{"color_jitter": 0.4, "arch": "repvgg", "activation": "silu", "kernel_size": 3, "stem": "deep", "target_momentum": 0.99, "init": "lecun_normal"}
Rows from block 8, named by matrix and row number. Each number is 128 + 32 x the weight over the matrix's rms, rounded and kept within 0 to 255. All counts start at 0. Numbers have three digits each.
# c3: 3x3 conv (model.blocks.8.c3.weight, 320x320x3x3), inputs 304-319, a 3x3 kernel for each
c3.174:157063091085131116122089105181163146178179088130111097083139104114114109108143121116137103073115148099118166184149125099042147128152118125097137159125181137092147095086156124092084104131166165106147150057153196131169111151151142178131133165116128121158190125126150102104082126095139085138134070132128103118148124116086107084098174166053131115140126115154108146154088131125103107103134128102119140077110118143151154103105127128074067
c3.175:125163118123222185113127164077049102105159071079129156116152088133200114202187126081122115098109109115111148096139132129121088127133119116072103114125145101042090149112161157131146115121156111129092109143128116092126107119157118110081091150178097092143186079108126109105083107079087125159148122112125129153076113169145130142131104160157093143132120155099132114132097081066156124101114091118136135103071117143116157186101140210102147
c3.176:144140184115155124119121105181065060156166059187121102106092145119184154185133135124148175143148139138157073109148063141133088147169081124118102150088137078150188158153083145153144140139117105095095060112127065141098120143169150100087129151100117201108132184176140145104109107152156135169151118255132141120191148099138128066130116079132154104111154147173093065144005072152074079117088071161112163065204158123109116124111137112130115
c3.177:114135123123175177150094096104145089153164082162083131167139133170116071093170112125092149088167134120117155140133145108129141180111161153118172121106103107097124108120152159176160113166186177143150136103102212128100129139145088062143162111080153133142110121142133117188104074146121082156099118117134128112084101076122089132146161131163139205144155104104160191170167138095108150146126109130136113155121171146170156143091128077084132
c3.178:126106124111190140157139161151192083113134163084128120133154177170129160140116129150111091151162085129114134083054108095186075140136130150140188132146078127116176130163111130145130135100137124117114129158158160049058136140145120130136114110135114108067122130132162131145147114173093100111036092125109096137112121139123131127070093143162204117097094139111116125134138103122151103116118127135127131114108142106131135160140104108120115
c3.179:190170129134112128132196151130107168091093073110017115144160148173090184137039153134120135138120160132151123094103091081148114159084120086115090144141128136149084085070069088110097102116079143114143138127116139143122084116094105135170109130115199169144133134142113128127162179180078098125155130093127076101156062065133136087122152169113104132188111212122155169111134099122118120104128129194116157171083118149149156148150152148099104
c3.180:114111130094103186095189088139120126157101121175120126157123134150216143148177150146142126087141089071119177150139100131140137103149110130145094145179172122135162116131112126167130114097111136129162111102151103137171139145140114175119097133157133089124170143098110113178101144100072135203148143124169118140158201140064116107186094057148130179124121072136091138126123154127177165157158090129129163127158110082139096088153183167137154
c3.181:102132164109138161103109146095150107103122153093116124101166139157140143043171120120124147084113160123144186164172164161182141185123152158110158121100151141153157122138100077165163083108180140138133145092108148113044144145062170135109154153112120117175103127144154089135106123120083162154065099090099153108138144160134116185124161113124151136150151119174119109197162089133128061161086166138109148116119180111117195101041096132138129
c3.182:114165150142160161114152130102117098154141159170191130179172163137089103136122099158105116160108135121129099156147146085121111112158177074143104119118152135167139133083079077094124064128091145125142153112112198103154146166146164103201173131143137150153153151148170106108191174170154151156186146166146137119131128183168133158169142148102139144171180125116072060118176191099154129146102135111080124137152083180130121115109069129103111
c3.183:136105162163148115131141149141135132088096086155114048109162100115144137100123109130098189130076088170162160152136094135092152076076143180184183124147165142117097128135148125074086158055069133139125129157109167183129085115123103138082144163147122144102130090108099113164130183137149137106164218110136120125151106083143100174122116172107107141133121153118093143161148117139109108112149154118138125125081097124120133116113083125078155
c3.184:111141127070177108113178126122151137151109179120159135080180101113123132121164107186168150165209083154169116151102069107112080136143092154108123140140145114099140197096161177168126176133112093075167106125142119096090129105151117105111131109109154173139120134122092151168122177093163154186115164092147199070130132157068121128090116117102115110141099107147152197135087145167120154133099101142120078147131167123066160147134204139159131
c3.185:062107111123120106091075061111179124136108105144062107095120110102122140035084100177183112148138098085165108174156114174154148101110141147132145101103146097112104149156132160117091203067121116110152177138099194105107119132149113146198110155107107156124143130132100108131144153126092129116131102138146153171160117174105130120139136093145131163149150128156136113123146174071153072153181110133169109142132184201164147200050140168101161
c3.186:141113107182090147189132074133126178181105193110130142123148099160159175191092154166147133144204108124108112131089094060071183106086186114117154096171157130146129133136105138050137067170072101144132185152100102100136144175083160095108123085115102153161120129196142088065100158089143159076129173097108144118123108104137190159146147159159105162105107201074138111105094099137116137128122150078158111089131143165057083162143141183074070
c3.187:134170113174159107122103127130105123112191135125132152130138096144112131144149093163146156144176127096107127133153106115142112131137090105118188146129128121149163129121083102092082104128059086072121135103129101161147114154141097125138085091076084079096120115147131120175115116082137122148103151128108104079127163131099109122145148165151105123088121059135149127156122092114095100110145128118121105118153142099140171198100160109165194
c3.188:115131154106168126109171112144101120166107065087101064107128148135137113144132105173197165135106162195129137143186144114136148120050111166072131120143114098112100160160175079121103122065166163148185135092213129133169115160096136066051140095123148092129153051109112109108130066174137114136113126108113123159077114155151117134110142112132190100128083103127149199132141100101127130119155097120111117083102095108082132113157115126150163
c3.189:057133182156070136110131124126145136109134136168150110147145117149162129168144093088118079087143095117085123102102115138141138077105116140158126155141132120109107182165174146129141114082149104089148130154138122155086172136139175118155171135156105118123101141167124111103147161147170171124103115117138121135106104098126101075103149115136088102132126119162121105088116112146143127090159098108090077070078049140163154090152092118086090
c3.190:124122104039064141121118100130130137196163104152117122138130136098128133087110138125144144150169136141143111153135135114139115155185077112161162097056152125113143200118096103149118120127085117161175099151140094126128108124115121165104148102104137174159133151110133130123056074165117089180113121115157163139098187141201130110110121173081081071123110087117168106111162077150102102119141128138079104155103124145163146161185171143116071
c3.191:150102144124107101128097100087084165116059131137076087127088093130183172099134149164148111105145126091153183143151127143128096072108092076137142137189091093137124112110130165182163181144087137135146116134116161176126133106126084110115111073112156103079146215123110105089098082098187183170142135092094147118128118131130062146157194178094087087103133131120148097167146143093164107157114173131140172147099108135110091125151108193109092
c3.192:158126164182122134152134100078112192125110113121145172115108117141103119173142116157165136130142138131140080147129150120141215145129172111096085139143147103128133195116110139117098119113119138137133135122148118126149138168138084140145108107094136129134153116097101063073095106110130079165145162154114133201159126181115136138192118139137107133104127165126146154097087138078129108158123045159136132087121087119094119149142114145136118
c3.193:106104076106214113114070090135149128152094115160167144210113106091115138060081142118138150183116144141136136160134189136161173125143113117108109112117142124156120146161156065126158066161128159064139154148176073151130121127175086097123143113139145112144127104141154105093191100130156125167110155110155144099142066083122160164111102151108117095159089092143129116148135147113127141145056151148167153111161111115119092200160134207083120
c3.194:148098075116127116172140176165122127180122101122117132136100055090130138123111157158098110164147150167159156190143139181130098134113141140136171120125113127107113101123132106129095143136106113122087032097135141105105118164148129169147078164108145107121127153116102142114127155144111168085123134087090124166125133155159093181134139106123067121081110120101176132099154149116109112130198127110122133141152122118183184090157189097125127
c3.195:092145095109151107118158139176168130172144149104152079147215141106139108114144096118165176136109123115093174138136124120150140075098136121124088106107145140160174136141195092110126094117130108137182153125088163128099151132132136154143122093132117169168108108133090121189138157175124147093153083056127140175154182175097154139176161137172146157135094095141127147174154157085064147124101116112136116125153142148124116147113076195187136
c3.196:172176162145149156137084161113065088161138139153157139072106108178142132139189176156116086112081118165118132092113108153154086082115154137103165103086120121138135101178121181111133152135136107128182109150168092127095160145069151150167117117067126128099142152149184146115108137128128149124144130135116124116129154101123121134123083086188168138127199149124179154113119103149152107108129137106147154102166143108106134075174201141164111
c3.197:162215164109126159136115114118187132131088127138093078163168148181151130147130126169136176081110140103179134150139112080147147136113099155175132098079150125151129133108157089153190106140175138126105100152106130170084130139139153137155086140139073103091130132099179130103171157179164076130165089178171156161182126211147120163114127077107168072127098072137096119086100108111094131146197114154108117151175124151134081145077146154143111
c3.198:079080100155116094143078103124146180106101141105160167143142117119114074142034075158159121157124122137129098099095096111126119136085056194160111052126078137152146181162173150135197208149155187167117207157133165098104126120204110111138182145150134123172090175137165164099095107131106147090087155092141104170102040142172122101146145106193080075114127151171180220153101170124158139150129164159066150174096125185141194140086132170116136
c3.199:131148115151149076184120162196114105224143089159140064098138129151168127153143103087173101119136096125130165142095124098147077086138086128172062122123143162117107116141146122096127095054137149163134140122112127122108123214123108110159133104162166152159121101096193152149111121140150189175166157148134121167128085128070092130092120098087119106132157129091053100116069193135205165142099159118129139095134147100171083115147137157090159
c3.200:129120163105097146131083092111108078138154124084131147140140101080097112150132155124175171109127110175118165214164087158117175152112134112141141126138151105133118036109113118131179191118203064077141121109146172185135178126122073120038136094204109148128122104099134137154107160128121175102149184073152080101150159158178144165114101046145113120131178124218141167126104132108130130088120120143073108148141134123103088124198103127106104
c3.201:071102096111118122152139170121087106056155128060076104077108103061092078114123126189143146142090135117106130150123157115084106127131141112178094127175154153088129098113129187156117117136073138095115125154133127075148125111121126113120140113058121136095083082144136122142183136140115161159077092108089133183101091121139103143118140138173153152085165149159144132103097066102114073136124121155177154108134085128157103143142133107170095
c3.202:119160148133115187123139150067131124142153120108124113137106124068100163120172130150180102130158140139105070173150154116112190168165176141118168158122081104092121126131167099123083097071095165174179083133151123146117095160178140136127098133154149195159132148112102147168142101141098084158148087160138148220147094153145163137131200156143189177112131093142174124159118135152159196177155146132068036132057065194152100145113175105115125
c3.203:166163202155127192140093160093068060152190142147094152158127126070084169153155138152074207111117150180136134067109080076098135108132129108104155119122141115086139153096110125139111078140113106132120101093128098173099169106154166163142150170115104099117139157072138068121132101109129087136120096061151146128160147166071159144108147163073116202115116107087119110107182116090122127100121127139136117043072084118100139119099089057100090
c3.204:090085082143118120148183134077149144167158148156082142099137089119117106118141130177119086145084088097110177086175128137093056103163147133060145145162110150102120117138111155154077092097076138132135139113173091148151113120163123111124079086097098164149115085080130088169131140112113173129121121142134131085149131107115111153137127164099081159129129140144131150115182096078077095151128141135105104105131078098046073154110112163141141
c3.205:096209149100153112182113107139115150166102172194095096135072101207109135165128104150101133092159149169139198144133088126136121046056115137171150065178155187109125176191153131136098161062121143128130093144179129082146139079068101122137107158164144155107154135137136092097135162139110098160148144141104186154109140127116107129200140176166172145152147145153134112126113093146139128170116153116090152100113129192136155132106132113106134
c3.206:170140134148172107143146093104159138159136089123138107063066134124113094151142123110148094111116127165120156162123143159143129118141119070100115135134105149144137066082101063134130077122128115108174051094144151111081122143094129111149102119127087119168104153151110121116177194122168069149174126152127150163102120104136203094131145171094198108107106065151090146126090144113158132133127080087121098151173177133134149115141149172137121
c3.207:125125143085107079145170106164177119121159172110076142167132150120100090137129115111173086089146168112166166173213162083169134099135109106137155121074146126100156136107104073071074172076111120112093151125142099113049066073114133119117109179193170156117141090136179135171113086092149109124133083088191191161180192128122120101078156123163140167130132075111151160131146100146111083121007137156146136167116159125148109192113153119098098
c3.208:154097104120203110155156146139151131141133117100156127125110171163085126122120146082151154080189176127070153135166118139168153119091149131102130099127150120077177144119129122152117168068116150165132151118062118155113134124143077082090162102142109187110097093130154078076053095117156141162084117140131185162143115173124071150145155105148173037174146057126135192123103143175099118170173115131136103121133126126114132151117143131152145
c3.209:205187101116094163072108135123084097131132105144153161141152095065149129115158134132116173084136125091108135095109091124143084084105097113090100142099150164188160113144081146113076152118121143089102152143131092075098118075136119135130144083157139134132144127105133133130081140116117113163086118170125097131111143079103140107109103071090127072090098164141115177160113157122135149214171185191124103207143161135176139171094115136095097
c3.210:124136124165159139120151107131095142098103110068221113213145174139116158162073098164144131113131117141102175122149119138097121112113157149143148084121073142077111111091152173117110112139083153125139082108118052124232124139149173191134165059151127126181169160084109112136099061070176090110116095129140143154153106176137133205159169129131172162141151125100116151111144178157149122139174146147128108139110129143140141141114133159141118
c3.211:166197129108116184153135176115093189097139102126140120157145098125139157124122156097148081131174158173183112101101099073139129132086110130114089141074167140165136142148149119164183085132090115095119166097100076074125129102159135105133151136122093129140105138179067158178156129156178135143128139116135097111107152175103138137124134114123118176150144188109074112130169144166126134108111093180168168070122049128096104125122146117118118
c3.212:115134122124159116095122128125137059157160132144136180139131077131090185116106131096070157107153146120117127111058145135088121138136174123106160106169126141125134180138124111071000101141112147169130087141085074171095174135160111110156114074140116123106162168059110147101144114127126150119167123098154141124120136119124152152143111114122099178133146131145144102191105112132115093110080133126184134145110095143173080167084088137105141
c3.213:164102119154141126174121167104158144156095180149141153197129179142187167119141196106112130127140139138128157115146093106189085092165091110098140169144067184107128097156154130149126114135091159122209166161148123123092117123145174133117190127185123093143162103181149117138177132123166095164162091098156204146091186171126182168120134158138176171071160122045081069123160087148126091164094111150142091116041111098140097165145114101094088
c3.214:101077100195170168103087061168124095129096070114141161129099136184129135181148201144159115158095128117138130124088129071106148133130148154114081108103119108113094179082106154116136106081125142161110152125174095196155137131109103073073167160170135134158154087117188173112136121127174186066082142168147160089142152107161134141173134125106161207077104232122110061120108145185179191171129127100131135064130110158146123128092072119139087
c3.215:127150141148094098030074098172125067159107135096230156105147128163177110067156159129099104135162112104180137175148136104130116155164127107156133153145122129118171146162126153155118083114076132107163157146102122125142114147142130154104083115159107111166137126126150148113088149126081134142143104138106119157118127130126136124146188144151119117174149185115144090137166097123143058166156176117092139189205157095043111142105177147151154
c3.216:145143106124124091157134124154152074134124111093102126131156137075175148163151150092057088171135101156167138092113113145109103147146083101066117127080141109111136124119084196172085142119148168154130165147128144149102132083116063155133106122110102159187107127095149179147107176176119162162121163112129115107153127121154149108116194150162132148122107144097122173115142117093138122131080116135084109134133156134107099129099195110157102
c3.217:134164186157170105104098091057140117097115172108115104096132139149109125171122138060173139144102124116135181141153150121145036165099089125124125161152122163091169157080102142137057075049123119116126140148089170108109091159150142097180162135162090138128125114181103140057123133104085135096124098097106105142112119081135159128156180115087119058144123123153114112153109139161144085193092104134121091118157140129107150093140115098136123
c3.218:152167198100218161142150173135121161158136087103138114176109115124131167206197181181166101127126121115138087053115141130144164132103107198096125130125155154147113079111161170090088129146114177124149136099142128078118103142058146165158136152140114119142123145149141130153149062150148111086170182152126153116094124143111094150140147160085181099070072105070151144165090106123154151161131121092113113107083136163161161146109109161140131
c3.219:180168146161123156146144148070129090160063081111124084090135081098128117149139143161103159118132149128152167111134151093189142102093108128131118130184131115116131099150084138183063118061037088149115098132108099137103144110175130119139143123133128129166143118130158140129047104109110091135104057166074113108089107101119115120145173121145110106164149113113157142116162175145159121104128115088194093137139098080136074106084115096119103
c3.220:116104115138135155135168092134093123132108086177095120148165102092121119089123078105139155077115126137151109131135159104105106125104096156125143183117103165120103123059139184113091113101095143132188154117115096127171121092108111135104123125104127098126160137113155159145138094092118101093114136135136117143093096095154119145124139061129092080171108143096076107128117162144125130109126178153146138185151131120071151111117130127166114
c3.221:168189184091124065145129115162156102137130158096104150105172138146159140139130130155161178119152105146110125111137114151137096165089118135145173099110135148139143118134200138116073098143124103125151118124142102119144128114121117152105132176162126152154151162138108117151136117169152092084109179125136142170153062159089102089186141094137068121140188195158171112127086137153122119117066114141084133155149114172112176172127169135171117
c3.222:116117099131121192122172163126089133114133082159240116055149075166066111145114128121052136126142156128120118089114103121124099129104168095139069139151136074096119140138066112119111156144079094122135124132133072108087142136176186175149179147175144118087136118165132078169116112134183131110101112165113077117137096113106107107121098168115158094120136120138146147113100130116117107156155135110150140083088122091170122093118145065111174
c3.223:091172168161158178153167142124079134155090113139090085104121134115072124098094125132128115136069137136092110141134132146144174143125111140174145102118148122103120129163145167131167135110124154167131160138110113173087134106158174105100153111134125132103078138123114156086164203136113121191130105119116162138145101146101128123105184144142171186128134130193105150174131068118106134114092113154078119161122142161096126190109124139108139
c3.224:197125134093116144147161127144117109133067129182114084136095130108215064127144117071084092128134090123096138113072044150107116051120145111104150193112062123182141109137212144088116086100191142153096149137099121161127153132130143165145148144198123158135139117137131079157186192119108192119067153136106132130124108100134114115072135076155110098135234147142135083085110105126184141133139106146088136074125121138154093160176139096160106
c3.225:136059067136129100137160133104144101125146132127121151130163111112241095078120110105166116130132097140130150120071128100118071066155136108107147113123106118072135116104119134128101230172101133138172117175139101114120137146083152134087076117074118137117114070136166102139154142143172189114122155109129130133108086120153071158147131152124101164097103082152108141127117158108147080165140136134140146129168121150117105164158124116106097
c3.226:129119168148070130143138108143108149151156168146107144163146121127094217149119096160156093140102095113134080141151169168118041154164119155142130134147112093119051135078193125124075101131122128131101173158062090121139170117130134117164120089095117121116129151164140149088111139140130076080174132099124057102138080071111141145147118112106093056111115118141121116104106131171085146142113149117138107145118107181162122174199088121159101
c3.227:154130204143123151151120138164105111121188145123182150150156143123109099144078165137113093146162065175131093152135163086123111080142138100106114168140126152123077190117120146128145146121125133126197137153139094114113108096144078146066139164164148149165192141123147145158140143082094147131157138157138118143132154183148138136083130136136169182105116156177114122197124179171124137085107089154137120099115044125188141116143126093105116
c3.228:090170107070165134117193108132123121133129051153187140119085114119087181161116136152120110092129099185123145104089115178074146176123109190157149140118127106120126127093081139141083141100149115133166106111107111123125160109109099125141154124131176118116147096134137131110148102120141069148101097126141150145072132093125153112101116141142093127139137088116141145142182134148107115179148154103136170141139129163096139095125197169120135
c3.229:187120138118079111164107118158183148148158116134157201132112159147183187112076130074126158095109137146078124111120143102110118113099133114121153141094167121211171107153122131142122052102055097070111120129113172156122139085113133120122142153128102181119134141132121165166076143092121085080114105125148098133133148109133235175143116089114126115122139209139135182125145086120039069120135096188120108113156135126135195157125144154103083
c3.230:194158130172082130093091128138156133073149144165124159133111137096138139176093155137171145142198152188107146173117083166123093076158092149087153178167147096116107135148135104112105118084112117134185120063136159126119142144128079085106106105094162148143145078190165147145156139150139159110103127160112130123088148129151118059136140120139124090166107069114106083169123118138131128110154125140155150146133069097173145100169154095150134
c3.231:101158141106162158171138181119185163116123162199153129125126117142151132094154114120101114141130101111132139135105152100129135118101145161158125073068104136112108127135176165112170134099125080115121146136104138149069130140122160139121155125100134119103134184150108085156137105129142141199170079095112119153103087111110101090143077137136118066131143129135172129116085167090096115111181113099134153128115157149092174138075133105067079
c3.232:133101124085080093076167157142069164109081092113109108178143144120085113183179098128124114139114162177107117126121114080153163134094193161145176132155149108153122127131079133087185116106138120104122143126132100159127133167162147115155148105199121118159131141119109132127120096155136127157187059062159099108145179061039115111099145111105166126102138164133139132135106164159098167104101130170112083176159157110126158083147119133072146
c3.233:147159159210138047120048115142129132171156099156127163135138164145178162132086144086128139111098142102165146144138060133137120091153104069108108132102097103075120121119152104105153100173161138080101159127106090109099050110112139151124158125099123159119125143134107089088134122137088173059129140096116154146097116154120155124103110125119162087129138167105073111077143142104089081085107079103108115090122121118128128108079115126124124
c3.234:162124134140137104092078094125145172107147157109130152113119123122158183162102123156134146098146184140125168133108138149117127088176137161115074177145141175162146114069109023128089178127194148136141135141119168087123130156125100146128105136166123147166128115150142120150171165162177118107123056122156125145122118147105153090089109192143188105198162139139120143093130187048092060119120099118141123119092119082080067103132128176172168
c3.235:158127116099183059123160180133127077113169100107156156154157135167139086205113109099155104148113136140118101049099081162179172124136150096112153126095099126095144093131125117112130090209199142143126136145139160172143151149154129122170069089101148121162102143142101080104178062166119091129129141123141144119073106073127143065116162092103195139145147103166124155171169109127096088116136142172126129098137114134080100121111111150121119
c3.236:125131177120161105133155170080142108164125142147127157100092150120112170134073186181103099144103147121062185155173113107138093127137119156164148066117149128117113077150145167180173143128150134173163143128113175136108127127143173146131150091103123076127135133177163144120150152139137126180125159141130138140099147139156114140143132178151099144078085179108153145156139082133097124117138129134123159130100131126157093139097108163167085
c3.237:096116109087122099084122123096147105126138169106116145145104106097084100105117120082070082114115088074086143120136117116110105150117161162094129151068080111112098159118079150128133157175184080136086114113101095104127157122106075115094086107087110118107117145116200140092147146113185120127116204170149108102124152102127125162097081115155170159088090109093111101141144156120159101144099118141127152121142108157121098110133120133093144
c3.238:127143078140093065101156145167107157113116105169166132127118151155133133151130152147123117154109151142146166148146127150126119133147183137166174131132088178162160107154151113108162173140182127141187162123127116130182185166148186109152139137110133106144114125085075057114099064061100082066089034077148145160141079157124125123088239160112133190129128185190167147132091120158111084158140135085103115200112186181154115160139149179130150
c3.239:064077085089149149138152139205129103134193173090083104129153150110154142100173190090129090085097125085109111125163043103113109133157134096137122121122136154136100133182152136134120124128182152123137160107110081094124113118167100109184100118109173120090169077144160078098157146154073155124159124150099138125128132139116150209158179075119165142125143153108099111087113135147151150081136148090170131108098098189116131136127168111167162
c3.240:084121178164163133078146104104132127166096115127087117165103094130104131127107118157125121023143124133162145179204185139110121138188097176136081105127110132172152135086131183089103132110164106081144101143127137132137132103114069090151070102089153076153097161115114139124114123159131162187132142113126137123105116094143073065143116122198182136153093142164153118133130095178095106133146099152094070105099134130170127146175133089154129
c3.241:064117032121104100167141157105125087100159166069145124092168157164136084121141155122099132150125127134127114108137150141159139105105081122145144092103068073154092176152123113072039145156139105100123111110109141135091078127125124097133138170171142087100124135131133103127117114116100146051057053056143171153137063167127104109091131115137137129114067087180169104126089113106114136109155143127142083127150103146147067117171123127176164
c3.242:093143106112143076095109159137076105118147159104076139209167093123124145183156108136169110101117146132141170090122124166157110142025107153143136136131093169125147147083139095105136093083124164146096144180131142114155126144126145092177135192200132101153083152116144163065125113138071091103171133078145165126158154154126090237158094086142116075165123120097200171122103183146142116097133163107194105127099087199125175122164101131157112
c3.243:098141145124118106117143150144107138138150049120124137136078138140138097130204037115061150127085133128081143150105156132095122115197095139149129081187130107097101137140060118144113127104086075083119081087124122122167116118141134130157050166124136141128142143134160115186104046153058139168188172075096138138143117125102117094151098120137163104092202147085110118137107117120136167108114121125075058165103108125176130091174157131109140
c3.244:107125116107153140093164137113075119156144092162109110182180192093112097128133146165125107088044102168074075087048129137139098105091120102106164141125130102081082151135115125168136160149142130091135097102098115109104110117180088101127126078101140159128155103098154102065107075165163134140206153139155115154068151059134119114161194169081061122124105141151145095149145145156135135172148165108070170103094172119145156203122191120127158
c3.245:159117085110094146127112124184095151140143124081072100089136077156120141135133076139103126082138106121106111120094093088100124172192119137093114086148132144130113135090121172147103152090128149115174108092174131172103104123111067163080131104111109098090091093174124086095133124128178174129155101150124145086138150101097097073092130126071217156105099136116161103090109103082081151095099165122093139108146101137130139105121150089128091
c3.246:084121150150111096154135128090132100169104151119061107107086094102084137120144187140183116111107127104066092105079103051109107133063118173151130132091111100111132101159124065120071084069096178163147171120163099122169099147147142110099105106125134122086149145176129105176145100166150155170152144111117142097146145102103086109132072112076102098159164104113123136177165133120098123154117142127167147107106121131147155137057085132103122
c3.247:125099127124125117166157181102128101215093113093127091074099136100112163087144114143168171091132118171147110144131138107060122136158158087137058130129107136159142098029087141169090170151164101106159124099117160140175092137092070121081118101147137146148137117072163142134110110104109114112133118135145094053074106103107076078156101111143132140130186145094115171068111045086089126138089143119107141168136092166148095099131128108110143
c3.248:123173151095139090126119203185099112182066146104123149144102173121075130102112127149170052116136126147160141102109127088126168089082106099059082122120168109098110147077099135151110130122110097151083153149080131130132145128161138149157111135137122113136094112157113137153115107151141110129047100110149135126130107083179113093107123126107196186112170093124124146109132137146142102132136096095173112141153133177078146190140076143139032
c3.249:124126154139128146114193142142159142138115151153080158143074141126117079133146169142136117104102120103150144102138140155152130154150145174153123111096115137071094139167083103116101113120091142127140166130182117084175071136117088158173109231116102146168120199119145135084114124129139176167106111255154162125090119094178129109127130171146101174154093196112143111166133132173110155118165158111108101118120111121152134104121176149078100
c3.250:158095059176171083111123107122113113136144168178121087125123128096072159140181185115091133137107132122147132178110069126153087120157118141152080181135098129147099134134175141133149121107140116159130121139119126127117132117113115098148167140139075141137128112115145120107154141082207159022137181121137136109136115105109133124088110113167111113098136068085048144126064098183094136154124118131180123157149130163141113102127141139128087
c3.251:137117143114167152159092196138138131097106110152182113111139165124168150115046182095103106127132118105043141084119076160169112167152154110083147124130120161105158110126128142137149134096110103118146139127143132101142125074119115172138152184122105104124144140168111131155149194111138099104069145122152156121132148058141101121108137089133114085095137133097114109107096120097110077154194160135118163107083149121131109130089168147099135
c3.252:150144091155162099171101139188166125197189124138164074137177023159143076133131124135144134125094141133139139113078085148069121102115160091111167141149107138130096101113109124138119083155121181144131152127113166116116118150104120158179059129117133174081157146047185192093152165157142129126137078119058119133090094148070085138192153093143112118101106140130134169128096142091121158132098124157061116159115096156208106146117089150103079
c3.253:099128161104168066123098094127120135114103158167138090131160130156110075141099073131121153112151083107179156092077070110139118131142118125122092118165094149121112053102132113112155135105109107109122155097145164176179146150113107130109139113127121122191138088143082123126148139196119094162103132038111098101090150164132124058121118098158077135191087084099133147081096094118070103097135139133132067139168096054187098130182083139142080
c3.254:099100170120170144096117160127150122108089144097102079133170123086124095150131121125145138117086073115086100113166136119156094084115072116126154113115167081111089136076081172113178097106108115121093115183104157131077136140132093116125124109168161148136140149083108133079112130072124151159119096146103136091098141104119143111146166113092161162108155113126142150146219167126150164156162167132179143093133087158142137122146114115175101
c3.255:139178130141082100156192174161111088106090176166165150142142071098039094168054093139109150132110080135148114147102165157190180172152198167167145130112145133137131096084065094149102085181119141166096121098124136082124112066077107102106127144145115141138141176128105147148148115206173099109169215106092107104096124093104115100125107098148110172091167136135135157166144143160135122134119071132142126158094074165125054067114108169114097
c3.256:221147166125100087147143124094093111051175145095077095123112149159130113157181116183146125148155119138127131156109122099132064105123110151094122144107083147060112166117137163105137143174147130110163125109079126122176124137112145116099175097084119127110150120133129106135096099128080145125117149145071087114062101070068147080151144206154133127098147143136119155173146103156165077156158084108110077090119143145158093178105108196169130
c3.257:168173176149085126162091146149047081093118070170123121116134140102129153185129128157146128130083115111108179126165099150146069119153140139168149158155161163142117099119116128155080111077100152131179189131127101159165148126180136134114118133123186139173127145155171105187106155193167168122144101078118150114155124121159148098114167156126100168110144162055134131143182118096143126113101132117117115081088074190183143213125092091076021
c3.258:146115132144154135155162155152176150128103058150064081198143126117113160120092132122114094112161136160143131080135080087127099100106120126168152139099120141149134122132136116097081169073154195146150147119116149133130085087129144128123163151121138136101096113115157149093112069127060123163112115160135144152144106168134174106111112080089099085084138144113113111124133183094113125121118146120108093166165117136138130153083162109063096
c3.259:127159123116117101091165118168153115100140118095077172149132085182101138176122084124141112169160184146139185121110151160157160132093105188115136124137152200123111138119098140117158200121149144105096154162173139116101123110116122116119163164159185123167136210147103156066151155135121073134138102045100104103117158111082135145171114170132128149113160151138150193160087097116154143152161158118161123105180134125112120191117190155080169
c3.260:111177118099130138085144162136161070162147131081144119092096125076140140157132134116095125171090095139118112154139127100115148156160095150106171143098091119113106104126162176131184117178052081158148161121168105150101117122048169123157135130097090107112095120087099120119147078159133085159155112177162122147164126147121213175114105102154099134161139108117136164136124119111130063153144200140104154113074093098157115083119115133075099
c3.261:162098151127112172179137111153126103170111107210184078174112120069114113174102117140134120180140147161196094119101154112148141089103123070133170146095068106108139109141122108117148129133092133160081135141132085136119135113083117122172101144096122081132153149125175209116143101108105119146104039097117087129133082141108115130166092105148082067123093182147105070135176147112113095150131130163141111137078149117160093119164091080184158
c3.262:116181174116119112175127110173108090166119095128142109093143088108109124154110148113112143089133100135148204118096123176144138171173145110175192105106069087136156151137080123112082076153117166115098136119105104113088153082158149150191146112175121099097167115115112119070165132121131121192189127174115129072073112121103094079110128127106146121115113126140097113168167062146119111131113131123109105115134092108157143100142108099089090
c3.263:126143137102128162125175169166104118109113146141082078065177125117106152118136163167135129159106066177150146175135139125103179133121075128145113090144141101164114152109103114137167116164084131119122153106146118137103105102112138123076135140110130136120134183120133188105088146169102200102132137161160106166132123202148136120086154148100124145096137126091100111135150129155157160154167169125141149120096113137118143119131138115114140
c3.264:127144146114112126127122136158154134088120160140090096160080154091107149111130130138157088125133122135148135106127159140126144116111105111111085101133129130122183120113102079099055117143152099156156112109048130132119142156169137184146116155150106123144139124142108118127171124189172146205125148123096143135166135126109094124125108111125105081139122175106140133114137156122125194129163112116156193123101154159124092151128154116111127
c3.265:101136085205112172163135136085127113110119099145153094153127142163137188157100153163132130198154165109145138142140146136106157126133112085101124120134129104134162102105143112129136183132111178095154140112209083154195142129080185113144112181169168098092139098126130137112124105096101144110149125065134141123129116135165151116132075080124127078133078110081133099061108121099177179110123131175146148062065136156083132194133158133129162
c3.266:134134147143128109161110131095089076130159166148132118149125164165181149140096123122186123139137135148101153071083089109138090108071104124099102133086133171093138134098121083120086123135116112096097139105139169120086130140089144155111141133026164149124089130090129073134127084063180086103122069162111062148132122107139097138102059096108128124114052111094121093119111185129153140138144122112122156189164126190088074142148082158181119
c3.267:143179159162155101131116197133143160144101152145092109107116099115084123138185150162132092143128158084117138137097179129172187086140148150116085108160161135134079073130123110182087144108146130172097127108100146129090134183094126125094125127076076131103086126117115093123089163186048115228029094146129153092172127123131151102119095152153178077146079136159125132144176148122123141158102154133143146134121159139133133136089086093084051